A small image classifier, trained from scratch.
Model: 48-pixel images, depths [6, 6, 6].
Training: adamw at rate 0.0019, 3300 steps, held-out accuracy 88%.
Data: trained on telescope images of galaxies (Galaxy Zoo DECaLS), 22083 training examples, 9.6 epochs.
Rows from block 8, named by matrix and row number. Each number is 500 + 25 x the weight over the matrix's rms, rounded and kept within 0 to 999. All counts start at 0. Numbers have three digits each.
# b30: branch 2 3x3 conv (model.blocks.8.b3.0.weight, 102x68x3x3, standardized in use), inputs 51-67, a 3x3 kernel for each
b30.42:513485521521492480492514482483492503494520505451509515464496459462484494471515467493479465455492458493532511474438510511446496527490566473503507493467492521537508506484474478512476475516463477485478485561485500547516506484493491469509462454525476489476467505464544544519466484459516519453530563513477486525515507533509516496485509561557492515497464513470477509495524456494490467485493497523509473521520479489492481484523500486498538502462505493506500511560473
b30.43:521490488533545481478521477471518465473543525475507469512481501477476478452491515476476495499513471567515526471493456508487517515541540468492474423457464490484518490493460495490500509516495473505473536501490525499486475497511497452465462508471483476494479492495510527532491457482554506483540520455511518499461547459509509457493460502505496517511477521473486496560491508548511528537487482501436510488485482502519500512518509486483472483486531534476472543532524
b30.44:533487498497501523463503514491548506482510529420492508469513492479521520506486491481488497493512478518529515537493431515487491529489488506461481478482451495501504469418474495476558523530530473520481499474482492479499458466498495497486442525489511466415506492506460461507489497512517506503514491509489504448526536513515487538491470536480485524513456486488526575531538547500437492465480517488507506519522530468534501502511524491466536510517524486508493548506529
b30.45:484495519515494496505500484515510535492489523478492517508518501496493461515485448484479497487511469532500470442487484485525462501540487493505491482480506528479493521553530500504490478495526522491452520497503500507461513513509498540491503495494481500498476531535490483511528456451557497474518483481503560505491535498499489456517507499515520474512491518501426504545476469523497510528463491524475476512487498531495479510458457492431451514475487568501488523502466
b30.46:492490503497524467476517512512490457516497509477519563490470489474480547488474517509536480516496533489546508521514477500463500521479521471520453510480461502509514489463522515477510502493506487447518477479547469518515526510519509477501511492521555542472505460502539475480505526489510504491494504494530514519511530565475499506532494556517454469490479502459525460467499504487494471491521528535533510480538531506456542512513535474475527498461516462533514480503484
b30.47:521473488503491499479475521460507452496510466504491464505486497490483507488488512517536542466539531465516491494543531478518493471471472548550581475584599476518526503503444455473478505467491501520531546518500513513513519484467519506471505467469556568578480495528437447460476488462475522476514521484493519477481474482481549532505462476502467484474507484531466464522489502532488473492502501491473467486525517532533529515536479533542533509487454504492505502510467
b30.48:521488510532512548519481476514519491494484508558469493540471454520480498491509497507526517500503460501465503510533530500492508524488485472485442455467483474500481553499521510542512498564479498474449459496456489472519463538496507490502552480466508478493485490485512493468516475524495508514503501530504500509518462461513485500539493503522548538522512495499521470514508518495551499498504504498518496515488496509514496454526500491484474501503505459455468536526492
b30.49:518534545502490486475486445486498524519502546467438479527516442496483504460486550519504527540499515492505530508509513484545519450477514544552536476541524485524559517486492487476509511505451531530521496519547549473517510499489496520543485502470548543558528506548484493533512488506521507499495475503491519482521498514467484486490478518479486446483466485517474509471431487490497497503485498513509505485477445540517535509536483498464479487552497494494513469510513
b30.50:455461452488463529517524525518485501495488500497496497498513539544516503489508505470490491503526491488525494473468508483468518503526490507484494496460494531525488516475504501496518529508510526494507505499476507506502508504521508457515503484462498467499485504500493485516487484501518511544494465540453498440501486525462523522463515548511486553508484500496461540521493534535471489482472507506497481520507498499528499477519550504473543482515495487524491512498524
b30.51:488508563493485507523504516447511531507469530451509490507533494473521485531528518453499507523514461603523466474478519515536501491541493536482490502481525502504507504493542499488524491494535482488511545502444505481468464487527457479510420499466484483489498496512482503482507508487534510448547501467493516502475474517482536525505516501488499517511494480520524458520511512503499494515480499505520471516477484501502506468490512483463504487475514521506494524503522
b30.52:468509517515475501497487480480492535464446464449467495512536528523519507555526510525507528552531524505476460521524520539508502487438425489518535530522561483463466532492539494496476495485520513541529542494490503447487492494494520439474453509524488493518507527495445481426499520547536475461476496453475462538472497503471492481443475534468446449507508485526499526514486468451506469480500478501531486493493494519506552494450524471471481565542536528500508493472434
b30.53:492490516508487546535478498482479473546516473612563514504496469499500479501487487482490464474474487499502498520517521508525531527514534493492483469497497537521511502518495504501490520486520518483488485507499472545550500481485521535493540527525464474572470526528522491519492498487509487517485509471498524505482475506523494523521483498539493476529510505498485497485524445488495488520510517498439527488467489508472469476448448555519466534520455499500483531517505
b30.54:511467456543485477488500451506499491525520473483494524500489495459492506494496465508539474533501489536502458461505495468513492505532531468477461479492515490494485498460509495531473501500476514490546517514455513512487523486487475471501461484533491495487489475457542512540525542483578497458476465492500486543491468492482493521529475473484488503531491559563507513502485473497511525507489509516473464504526514494478496478481511490484479510455501503501492493515478
b30.55:481505525526500530520485480481488515526480540510491488540506489517498491456526485481493438476496457528510478469498499444490467495525508498497465504534469494511482488526530493497510498467488528451458512466498545525493507518499493490508443460508518533490485511483498515494492510478540516458560528500504469489507498486547510487521519502531508524493463526467505465466518480516520509489461528517468501525472458503493450534508505529481465492460506518487499553502510
b30.56:516476522491484519475499486478507527478515527517517552528463482476494521489506531501482433459472487493505524452524467515523530517535493471498461495513458463539469557515521448504520491466471478465495456473477445483508519459524487485522538545547504487498510512484484470466538474504494486473478540500533487520527510534538455482528533482495489520537448481511476510462478517476462514538454521516465481482448494508473462489475484502472480498489491517486546492513592
b30.57:504490468494508481501474501522514509476421485506482475482484491498501488490508485479454495553473489502481530502509484490537523501501492445467486467476503503511479501527511499542537487509485470498491484495459481481522512508535495482472492500464477492445515520507465471503502536491514473489483513534526495500530503507538498474488529504505507528479512443490560534462513560472486482483508513461502501509523492482495494485494488452513537479498516534517472502479497
b30.58:485460534531500502470515472494467541520499552499487492481481472518534490487509523483496459464470468570561489471473471453513501507534562469490463425510447540498524462543500457471472517475477492474466518508475531548489516524480519513488487522493474498479480472463536506515532494461512511479515530498490494520459452547539506514531522507509495509472513470485523445513508469539510516518511512536471497510470477462509487508481446513469461424455471564508472578532479
b30.59:499486485507484494507476505518487500466493489455497519512468497504531499489498496514511515479497547488482506491542517524502528482483517463485513511504522482499500513523484509514522493524521491500458488492463464477519481498497496510501520528530519485475476491519492504468500506508488489491471496505494499489492482471527494509511489515509481478535508519499507540508546498469474468504527470511471488509507485473488470492506515454497475532523485446512495479507496
b30.60:526518493499536474532510482534497476541495504502548503494435485502466486533491518507496500502493515494464527493495523506497526449499469497485512508529491494507507517505461563547462504494444503490524523481512503463478518517510518486505505499517541541517486544505476497513555505500520460501505488521494537536466506498512506519507502507494498493504524479495455490507465509483499509529489526510488508504492472468468493508491477512530488509506513484483550497478523
b30.61:490463512510532531534530556451431529448501527450553592514462500522528472507488470548501477534476473469498479523524488499495526479516508468505473513486505504529518515510462517508489497473506489537468505520476458474501454512488457486525491482553500514477486469472475478535490519468499511517484496506473512529518502466510474510505469493500494490498471531506520491536489508502491496534477457528488472475484505515505512505453434507478439569494480507515504464469500
b30.62:478501486498488534476483512474490539504488483480493499476478524475462491536498510484509517468485531482490522497509550505519502476496502530487509516490478518509515517529511502466489526465507493522523530540511498505485497477542510504496531519496552519548515493497529501485496510490496529553489460486507501486505525515455480499537511486467478541528481473507499498486498505491513491525511480493496510490462492523490517503457499486442495495541505477507517491520501
b30.63:481503516461523524485494477527511484502509513491469485503503476468498479505483544545500553484509504471537508505573551479508515516481486508580562492551515523454502506468457518466471472498484531484482507467472495552516521542472513507491493494505467560579474503534505508545549478451515487513490540474505539470511504480507494518538484483509507476496543507522475447537510503478504495512491477506444463477474494498475550520519503486503492517486449502503476481477518
b30.64:491503513542518510479517529501550506537537551605536557504513514512519492527501508520475478507492453509503516512526477515537467549539493461457453507485437490478457496448504506533490503519499446501514492500503445444490492466526509507497514513541509515491543505507529497481514493499507500500471491476498502498502490495498515486471486481468515501512504489565467546488513509513514540492490492477431482439509520500492452487525489493472523498504538488493490468488518
b30.65:494513503472515504499495495506524496486514504487470457544505506498510501522490551508522481499498511499528518491482530459480467524468483548555583530524544529510465477481514491514505506509490499520465521505451532485509479516482470487517486522505465556537482503506503478488479486486509508471538502547456511513474458502528526507502519467507490449486495482533507491480484536491472497505492447479498444502530482531539532532544580467506517506475437531518495517543471
b30.66:492454522492519493486498501471483484508510506512473453502499505506481504519496501518529506515494540489494492479525522514511486495472482477516563479500556499485526477497484478485498499462436560500478500499509511507497486471529494556492515494479451525534477528540488482490508541527500507516493480468517535513495493490504499500535498465488466485494490520488513516493480489501495463523493535517511483489486452507531504491512439492501457473497503505479463496503481
b30.67:505539479497517502500483495463497450506516500487519519498466501473496529491475526505507471516473463463504485511523465518499502522514498444476436492501448530539457503480491517521501507511494529490532489450475508481470486506489474499461545490484482478446499519538545504519537511484498491463489546520512495473488498499492529521500517466493505525476457494462497506469492529519505502468491468499509508494517501524515483520476493498455523544472511512506493479492525
b30.68:477513503442520543498491518504509532489550524478486554491511568528518543504524492523510483514503510467493452522474499505492516512494466526519528538489513536469496450510502494490500475486544543541511493526486533494485474510512494515542466502547510486515506468495489465454470524503506479485463502479510450511497481536504490479469468518474453468474512511465520497467513521462480501519489472477485510463483518524527520547497502522486473494510490469513526469498496
b30.69:477523517485527534493528513450526470535505489530491519537487498455476459521476499500480478494467496535472516467505526510482485534500477539452448507466477482499473530524519473528500520508475533499478474529460523542500500559528474547504545526489470493517495491486481522512542482488501496513511493479526515558518469491501495488490514485494491497533466488469462499493486500537466488472508520524532510514468501547485454508482501488460492476521480483436501510504518
b30.70:518508544473474498464480458497508509522460495476446450461430516463504481468487505447492445474492493507513531476485499506503500502461542476538491537501505516532529491512508485496556510499552497515483483521490450513515505465488484460506514446505530521493481516523532477496504476466500540522470474505473469523482481526478487533462487544473461480481488427493480534504498518480504497481479499454471519499508543504469505502517539491484498499531500503472521497480520
b30.71:482480504500493486539503456489487448516499501525514531519512531501511535498502479516507472511508518475526476533546440534499493484479499493490457463482480494466481523515522505475484472496527512525481514515494460508491504489559479474519511525476523483457481477499529473486502528512497480497509535528521516559528480489458508482482489507499481524490498541481436481470493507491527499525561522530563528458516544513508518485472509497503536492490523465471487504483498
b30.72:519501480488488508499519522522478516496530520474536544506503519505479530492532500507522477504519489532477537477479493539495531553475517508499531506479523522491528471498504509437509535499491502476512498503480509467525474442459533501523551505498516514497485521513519487472474522459518463469445483484466466475510474494518492500486453515450481498512499483506505514478485511532528555460480481479503518493506485544531530539538549495487483480496490463457498472497506
b30.73:497476535539510498538504501500505522571514478562526566479498477517527484474528481486481496527481539494499467495480510508501496519521463509477459496503503516537468515490490449488468483486517501540503486492505486450462462483479540508530562525479559511475508525521501535475493521488489515524487520486500508550499499480484482512520425486485525445483510510498535461464463492435497468523511465517505503507516495523537511495491491484485468484537460471465466474490462
b30.74:518478491514480513528471488514501521531508514488513513419482456519482495514528478476469487459466511473517533487511490494528510549485581467476499472513515507548536494536497486536506500516520498474471480483466519537524496495519499504483448498461461486520483541523512509565461505500477527489524542514520519500473476517529541542526502521518487500515515451502517441521488512490492481506503489542507490489462508467489516470515532490515550460467453472509497526521497
b30.75:486521484491492501494481497504508508527528481529494450508490507502484524448478484463478464504498536539459483503491535529523515504507477510455507483516520486520527509508525480540475515497469462452449525465461526521481478488499530498529544479503502512519488515493531496503494464479487480496477496513484517518520505481536514531531540508561511513487477491491513451508481485532488463506479486504490494505485506498469480500486463494478501496498484539447484512496512
b30.76:531497544532501498492496512493477530500506489455502515516488449486486499523496476439447470481514473534493481477482468511476483502562510484476508459470491503504488463495474488534485491515502495500441528463467557484513519519501508530534465467469468493508468469482529523495513484511539497534582526517507478518487489462515515494505495464543477501497474494541453482531518482535474529476528516527490506511487515447450530471477465514478473455500486520545473540557521
b30.77:487507505482482530483516477558533562490471479464459480491497537511538496479489534485490516461490488522489501448515498493488518510538485491486543501447533489474526485535485504528508503448479491497527517489502520528525504473471486525486457500472488466478511502517511502513486488499490509523522510497442486497453529467531503510448562516501505526472470482528524552514522512504531504502462516483524477478489472498524500510531488482504492508533483526508485535541514
b30.78:471488542530494544519506517536483520508529551455484510510496477492491445462501492440488485487509459489558496490468489462508470468534527446441499445463437528505498499501543491507521498537520491496465547526508518518545524505512492488520472448503466448464446433471540543517458510515476530512493516520494466512508461551490483536500505517519538522476474520452484555547521496478512506483519476525503462497486484455504491498515504507521481495492483562495483551515512
b30.79:481527468500461479487482503461516483488509473468424517494499516492501505534513522511525499500492512490517486480488502512505529527523549484496476496547520555518504462490487507519464469484469474478482510563524489539529510520522494496537484484485497491467475537509552533471490508475505495506510520504517513479498525463480510501536519508465520471499488494488519490498525502541534514484506482519492495486487500472513515498506474531457451504556479522512509510508506
b30.80:529507507513542529514512509545492499514493497468516484483526460475475488499526499512489510466521509502516519462432540492512504523511519447440497516464528538525522518553488490477503492487540465501472523495517491523513549530518491506498472482519513442524512468511507531509498521530489541517544536505497459556527529564546521541522510508501482481488444489441497473518535523512485487502520460519556527459540487486539450496461489496467496502518489495545493558492497
b30.81:506526532493485479503497499487516544503496524462541527489474515543509495508486498487498492497512481494488509522496496504484533510497494495472479512541473546523441506454507517478504505520527485513531535515497504471487467525501492447521521489524512502490516498489485480484480501478495534503485504484535515471453505503483494498486437484483454571518468512508448502519511480499487504490486459473494471489501509537528533513508517533477551484486477486498517484525540
b30.82:436516531452517479502507487488501477479502454491436484496506491513537479509527506503484461508494491519479514525475522478495453477436473526510510540511531475539503480489517521501527531463497509513526518498542534538512482489487486476512505474514506526531499511472469442455462487541476458513466519492489494500464490488465541489503536465506483462513456498485474543523509527517520486512499502474497449508496455557518522540522477495560458510532523466491494498498476
b30.83:470525549512482550498488468495549516518498505485489471483484483481498477564484484526513523484517464522516516481537506498499468536496473517501509493483481501517497519511510489489486506518500515508502490491486461509504488509500494512520512460483491508537496514496529487522494456479499510517511478500522478526517489517540498538501485515498524517531537497503505494525503487470533496502510486486515494511513534526482503470503498464508488523491490522542512480492520