config = dict(
    train_examples=22083,
    crop_scale_min=1,
    horizontal_flip=True,
    targets=['roundness', 'spiral winding', 'merging'],
    num_classes=[3, 3, 4],
    norm='groupnorm',
    activation='mish',
    stem='single',
    beta2=0.999,
    eps=1e-08,
    grad_clip=1.0,
    batch_size=64,
    lr_schedule='cosine',
    final_lr_fraction=0,
    warmup_steps=60,
)
Rows from block 6, named by matrix and row number. Each number is 128 + 32 x the weight over the matrix's rms, rounded and kept within 0 to 255. All counts start at 0. Numbers have three digits each.
# b520: branch 3 second 3x3 conv (model.blocks.6.b5.2.0.weight, 68x68x3x3, standardized in use), inputs 36-44, a 3x3 kernel for each
b520.0:069066083085148108134117121123099146147049086132136068104211201021125135087066104116112068121127106135164144123156143084121138067074142163078145163128144103145147107169143074133114121133122082119155062034119127068064137118118124140129128141139
b520.1:140125088078131182155183139140119090108132082097107115146117131080142150142075080128126166121112118065129168172139134175175149165158165135174102134156134106148144172143103123143128107137101130145135095116108128114072166149139119194132079126119
b520.2:150156183153123155176174135104129146033087160086110187141117113161166123160130152128152137113146160109109089183144138087120118160139105116114118105101110161165127130098160110130127139102132090139102118140143114128161128142086134138177122094143
b520.3:189149104130053103132111189095098085162128136151181131104094078126105076161123081124102122157144128110150098130162160134183156113128145109151161123139126094146148133137150101151142086075098147094086177081085135143080181187114097130138113161126
b520.4:127123140167151165167085120124126121083116132119166173142122090130118107185197159101141105116160141141169127127135161131116129159131158119145123128151116156126152046132148112125148162090133116121143146125150127164100105141106148125108153112117
b520.5:112126180135166163172163133091087129130084073183109067114081138148078210094108127132161152123095160096147217180111140204102160155158161088163105098170093136179055169147130149123166128165129118088135097169148080099131132117111107079135130161112
b520.6:128149142106128164091087101119101201134078140134099100154144148117112147109079107100101103160155137111112171142132162082103125122151118177129181163166110135169120115129149165165099137146110065096136152087147136128178167161167150124149097124121
b520.7:133194172140156133053083165157090116126108092105108086068184251171089095114119103121105112130105170108157217096128246134147137088084043134144108150146091123097135114134128124135124164140102067108133153110083163135100120138132103176163105073133
b520.8:161096132088118147130138194092098051117112099171170128133097146109092090153118161152113125083210213090130108155136115143089113123118137103145178137089115096104094084098137157077109148090137093132143140152137161143169166139117115099165098089103
b520.9:080130184112187119095146172128127131120080104164117180055157116124105114124115144089100128132127133143134144076090152109169138120145202139164169129119135153091124131085103155137114074122198126128083162086137135146106144130150079145124154118108
b520.10:127153183138136171204122143107106168085076156051047171109131094148126106105131179077167148150137146131151123160142123147121129135129103136149145117096062155157091135114118123137096142128090121137138132119145068110136178119172120120159165091149
b520.11:114147159129134188142075148104090183117135119130147105141163086108125057112157155135110070128078155149128166070141128098097142155131170115132129132143134082153115082178129110117137111117112075064112152086176171073158134126080146157048124107148
b520.12:128123118146104107136127083165133116114118126146132085144076151143153149165072097139120149100090075112099085105125148131143155156146148095163126122152169138163156144190116094087066148110119077096110158127128168167139144191116122152135159116097
b520.13:124133050117095091150086093163055084159089023159141021125139082147168108173178089110140183104092125135115056081094100098150138143167155104126168079145124051176146122110147125129158096158155147104098170073097171109034180123073147154086118140151
b520.14:164151161121177121114132071127136094092119130117133166136160110128103140150179165113111143154101168135150125093110136157067118130138150131116128106110132125111190094099125131143150093101169119120122156095139058085131081100104084175127122115126
b520.15:132144158098122155133157110137089111186145103168085133130135099147108055185096093096073147062142130139153132141119138171133146123152143134132156153143110129151178120101154188154143146121116138100148162090118129156129180124088188154110147124119
b520.16:136155123120105101074160144128178121123086111130081076184184138120143152119182157133119077107135146149059098144143125157079133111132140108104145118065141176153076146136150122145117126114151089114027122107120183101148196215155148119104149126113
b520.17:149120142123094100116114050130076115074126150152116150085115101115181122091178136136128135133113159101170151047095185103138152142119140158080114152111149171107194164085131110175167168101109109098119149060132063136158076153120100100117172108158
b520.18:135132138120162154123110096149126200128101150143101097095113128168162166165159141115148113125107191074096124054100111112165143097097135133170144120137109162107191125131135111106121157131136152106143131127114161128204102117108135124107113121080
b520.19:150144186127124133202157167120154123125229136137124106125072156146137155088105093151163147136102091128081076202141133190122118128085170179150115172140108122116120200179085162192107078101151108150160136160155153142009118108148108141115117148164
b520.20:138124119138183099191151060092072104103083121096093143127113168074134100091160093166115167131137111155200199115095155090112112163145074067073112133125098130128130164089137126141164154125096084104092112154121122107125076113203085157145162112155
b520.21:084159198184162091150175103063177125073149131000083144144156165110153145081180099120095049119128104089122177095147167089161127184131090123102113157072141157101130105147158123100109152103158090095123061096092086115139082084187132164178113142126
b520.22:123112109096135132113081123141140132171114105222134140117164147115114095092110118127118156136134183110183110122087143151130136126129133120139159187120145168121090160145115092063102152112115147107142177148136121199215118161130096126052121123095
b520.23:088169126077096107143156110160147171160143155175124116130061087160114124092117143126156164088153177068134091058134159146107100098147087123066203068108171126153212087120136098115130118121121188123127195125153122136156168134071150113123143105133
b520.24:130089096153053096156041088128163136166089136152143099146135106132135173173177133152129175151104130161131127086126136130115132073070146127136139099153104158180127125145121132149130108138094130128119156080090166095099181114148113104082125162121
b520.25:160124102103150076079084091087084127137096105177140129142105122103091124122140137162143183136122172017100103067138142076097132135087090093128142173127128133125080083090104111124075206222107106103144106140148164104162137141117086145069082087028
b520.26:157150108065059115078055123149122145141105152167110161086144129092134128135080121057182166088123155096139182133154174116134147108139103176148169080158125153220157073115121091126128133158067167130132143138140140117166107176087072079084099128087
b520.27:080122140110096108135160134129174163082121179130136195148124120153137092121136122147137150120151138159091183193109120172101074076081114124145190171144112190147128146124146116117116082107129107182125087181103119131133113142118151087076099145128
b520.28:104140135132189091157199059065135157078098098087068150153111141114115128098128129135107102117084150124141149126148099140173151182158129183167087188097134153113168116114137144146084153126076090122098086140104099090178152104155118083155165126176
b520.29:155123132083065171116161168124177149130129130088130088094085144130088169141139101204181081115125089139108133136092146163117169170143136152149136164148101106122139208119132157179122147106165094125113140158074199163063116162188100121130140170138
b520.30:134100110169095113098088067152111141139151057119123136108108120121118145185142107124107107139127144142163130112120132129108090139137111130175109094120175096165154114092130144107120128139125189082105143094051166155117152155106111122157055091128
b520.31:121120140148098084154093106128179107161128149180137131155124129171118138134101079081159101104134104123159150106119166112175127165140091120113124145129147166130188105129105151125165083099142135178164129108126096113121086081104155121180128127168
b520.32:134115112117060117099106063107135137172114133180132156113155090107140141072140119118149133124118155068057106062145158112123094129096115174152137175154124146085110087110166140120098167128076129152084117154184166161216131116146113137090074124090
b520.33:167073086121058069135089092145161186160148151173191152162150116106090108134143120137136086108114111104072135146148132082073169137144092145169142135164115132173147101146175163116105090120161148153161133111112139109112098100040161163122115115075
b520.34:118156124119095127109126166138087147155164201131109156110157128127113093141102072113150165103113172065069134162145130150105139108161125196140136127096066159120047154168085141103127123128133050165130082132120102127098177170132192077127144129122
b520.35:129047137154141097179145113108135130093092202084122122159151110155133149121112116091126178127090147178131118140172107137119162192138104152119149161133133083110163125185126161144086122160101195142152109154158104143125140103066126148055139122124
b520.36:152151081130094096096109091079112098136123065130152095110122115129077139160100117153078142125096160111093086106087150098104137152160149117151140096099140103159140113099191125111167160108182148100083120109097168074074165151103118149088051109156
b520.37:145137087160172084060062101124087106124103103156139143095187127158123103147090161131105143132112128106139160114107174135064080147089052107154148174097104189098128042157176144110125139148105154072141149093108161127194165189133097078107092124102
b520.38:194118171142080147162161180171137116153139135127123096127171132101116094106155067146118146108154136128078109159148105160108132104121136092111106146158127078170091123153161119153138125153135155114159151141136152147159129127153090116154069129125
b520.39:128173174175162164139141168114089139057130168088111135179135119139142122140126128096176102140123130148125140137179138139120129149145149122200138078093135124131115166115135173113105150152085136134184131100181129119136137111118102167105117108159
b520.40:091071110132124088089176109142138184046071127084061156139187138161106123123155095140098153095046156103171090160127134104123125085166141170117140104161140161084155107084163162144161151148185097149152094079157066135111091139089119140116128110127
b520.41:156149149114105056171112132130082168142139176187093169073129093115069102129133182106107143164185136096148085063063152110109121152134156084053124117131137137072110142102107177150093120128111124072134179139118178162110155135089132100095166113118
b520.42:122104163078180242163158196192172108183169068113137041181103152134083157093065072167135125154096114120106147179160158124157165120101146139140104144142122068123070171130103151154118088122152150126154091152128191093078180160124164159110135164140
b520.43:168137198098145150137130044119160141060127145029052144174169131165123184109133083169118120107054150071129173208139148127131126130146092189134141199088093152043154182095090110139150131121158180196142086105110056144195162127140120101088128059126
b520.44:131073103079122156129158105085133167123136163120070181148166095128162073066127084111081191120157162090189176092143170142170116179124051100100178151139164157103159111165174116134168109107083081200132107141128068128129147104130117134119151136165
b520.45:184179122137166116112149093104115117142126145144152209117167090109073138129115195172148126155151146119145123091147141111099110070115101059141102159115144124179130140115127117089118122132108128135168140148151142139130096186100159125079082098132
b520.46:121123125148205185143157125135125059113142095104131059121139197127155126142097137137131131152101099135118141206119148097141163125109082113118107148150145144130092174171148125147068095150134116098135111135137179121081166118132160163187131135149
b520.47:111161200139159121109080101081145182058108137114069106109137155082099116149153121161143084118126114113156121128155123110126145040139108139147138107127109143119113102140142113137126139089109118102041115154102088136171092076138128102168149091126
b520.48:071140124129135173139139143137147152124198098067137163110120168095131129126033070114090133157141108121184180126159154101204155099131079111107093134102161109091175070125136097104117159113158097112164123110077134123117122201105087130106140131127
b520.49:131120124176126135160112096084114142108089152093136109161163138099130129101132109130100069103127120147105144130143140150109152128091142141143149115156130096177171088123141132138062181161119079164180077106126145122126119137066168106099140105138
b520.50:123139156133123138144112189026131225042108162079045079142163146112107164150121141128165187141119142166129195113124154195113158117139129177151185120151114084136129147168165072128117120153148093126220099109159111076145141121102112095146132075121
b520.51:164111124115085068123202117150111128061211168055130141151112102162196069074127088154122077107170139085111116187128089215133115102072087146151143097093093125099097130145104159119152110120138180231062115164118105164149131134151128055070135133106
b520.52:153136123077112127066169185128144084185110102161172106148141152161145176131100092150080154076092139085141092243187127144136140111078158103146119173064086180117110200148129154124135074131153192143099182164160167115106185074083137131060135101166
b520.53:108075096097070143145110146142160197111130163128091113210244114149197151093113155110123113101084093142152150174175131120132095156119068143111108166143127129145125155149112123121124096154120132246124085123135154042139149148098169127096136090121
b520.54:132118125117132174190085121072118147129149160144165135119125112148146092056121146137182165123194204149122096143187100128112120130140133084106153162143113080130108102112142082149133125128144123115097115175149118141133087137112195092146127113101
b520.55:175097122183111143164116176088100147089136135045096085094037074130109075160136167116208163122124127123115122149145112170157090156143089141072128076093126099148120142153090147123133162101191131130125141061172091109083096133089150146082115084115
b520.56:156067094149103142166156129193151087147102078126103088189128134200193156177074078129156131093154141152158145172112149170139186142140107105168117097157149013129130117126175117121166101086157207146103152096129145131099139141086122140093104066132
b520.57:151142172145179113077184092089168173082060142069150183077153168117121074152143059155147063118143184124170117090090106096151169074143112129116150090102109149092117106124081130080159158093165116137113157127128119113129106098125120136142157120125
b520.58:170124119108103159094070127120159110176131164094142126152166127146126116134161123102138122149077032190156175135159114167077181159160137130129108174104175123122113125135114130088063169110126176138154111108114116147132170115130115144109119135124
b520.59:100139116107168163064169186087084163083131151103089135054140199048194176151116113134137064102111101065201157102120199096146241105140121140133137116122149170129172108104162115133141142107105107080148075103099131126110095158172108157157119171158
b520.60:175135167158154144148176169094097158127099139063143129152121089111152096147102147087097079144109107135127140120186139140139098099100080121211149130158082093166147113160121127136108132131079094093104094090103078057060080177174141157117122137177
b520.61:160124096105093131101149083182134127175115102158123091120130095133156089107127118108149170159154174132095116090111171100140093132186127071129133108138134128109078156155078092124164110179039191090155193132120130120192117159122099127126178144128
b520.62:145145106179112122148153073168072097123139154107156116158155114161102138137127102156110115189129168178107145161092122146121095117133099107142151105146128093091145149059152160132130190108166173151077164145077123148136137089093085094129113097154
b520.63:141155158130169135116143116140076120116079065175079103137131156069112163160135105127118108176128093125100159134140173122121204120131099124146111123166127179132149122084111163049151091119171158148137141124107097063124130191185098182122166127095
b520.64:133119139135075090137089182103094149145095169155146150105133105113133121154155174108119086123067136168124097101045085142116132131112147136148153121156155141136131131144133116168153115077106156115157147042146118115112055076120119110115168114133
b520.65:134072102147096134157106169180162155170172112192171134198113101167084078113103143136129151126148130169164113118142107145138129113142088107098141143176103054156129100158146064150087120113091148134122152080139161113164176145073188134085174128095
b520.66:100143116143151139138111100121148094049121145062072155147145160148109176127101121166163079170152123150174111105152112145102141169170132185143152143085139146095125129074157104133121167125094114121084076098108034140147103105211099167172161137132
b520.67:080103171128152167171177136065146156061058139047008146135143112153188140123120097113135160089121065102139181151114119091109167145141139098119132111118163129120175136112109117141142172133142134091138107118141090084124171096101149122157101134138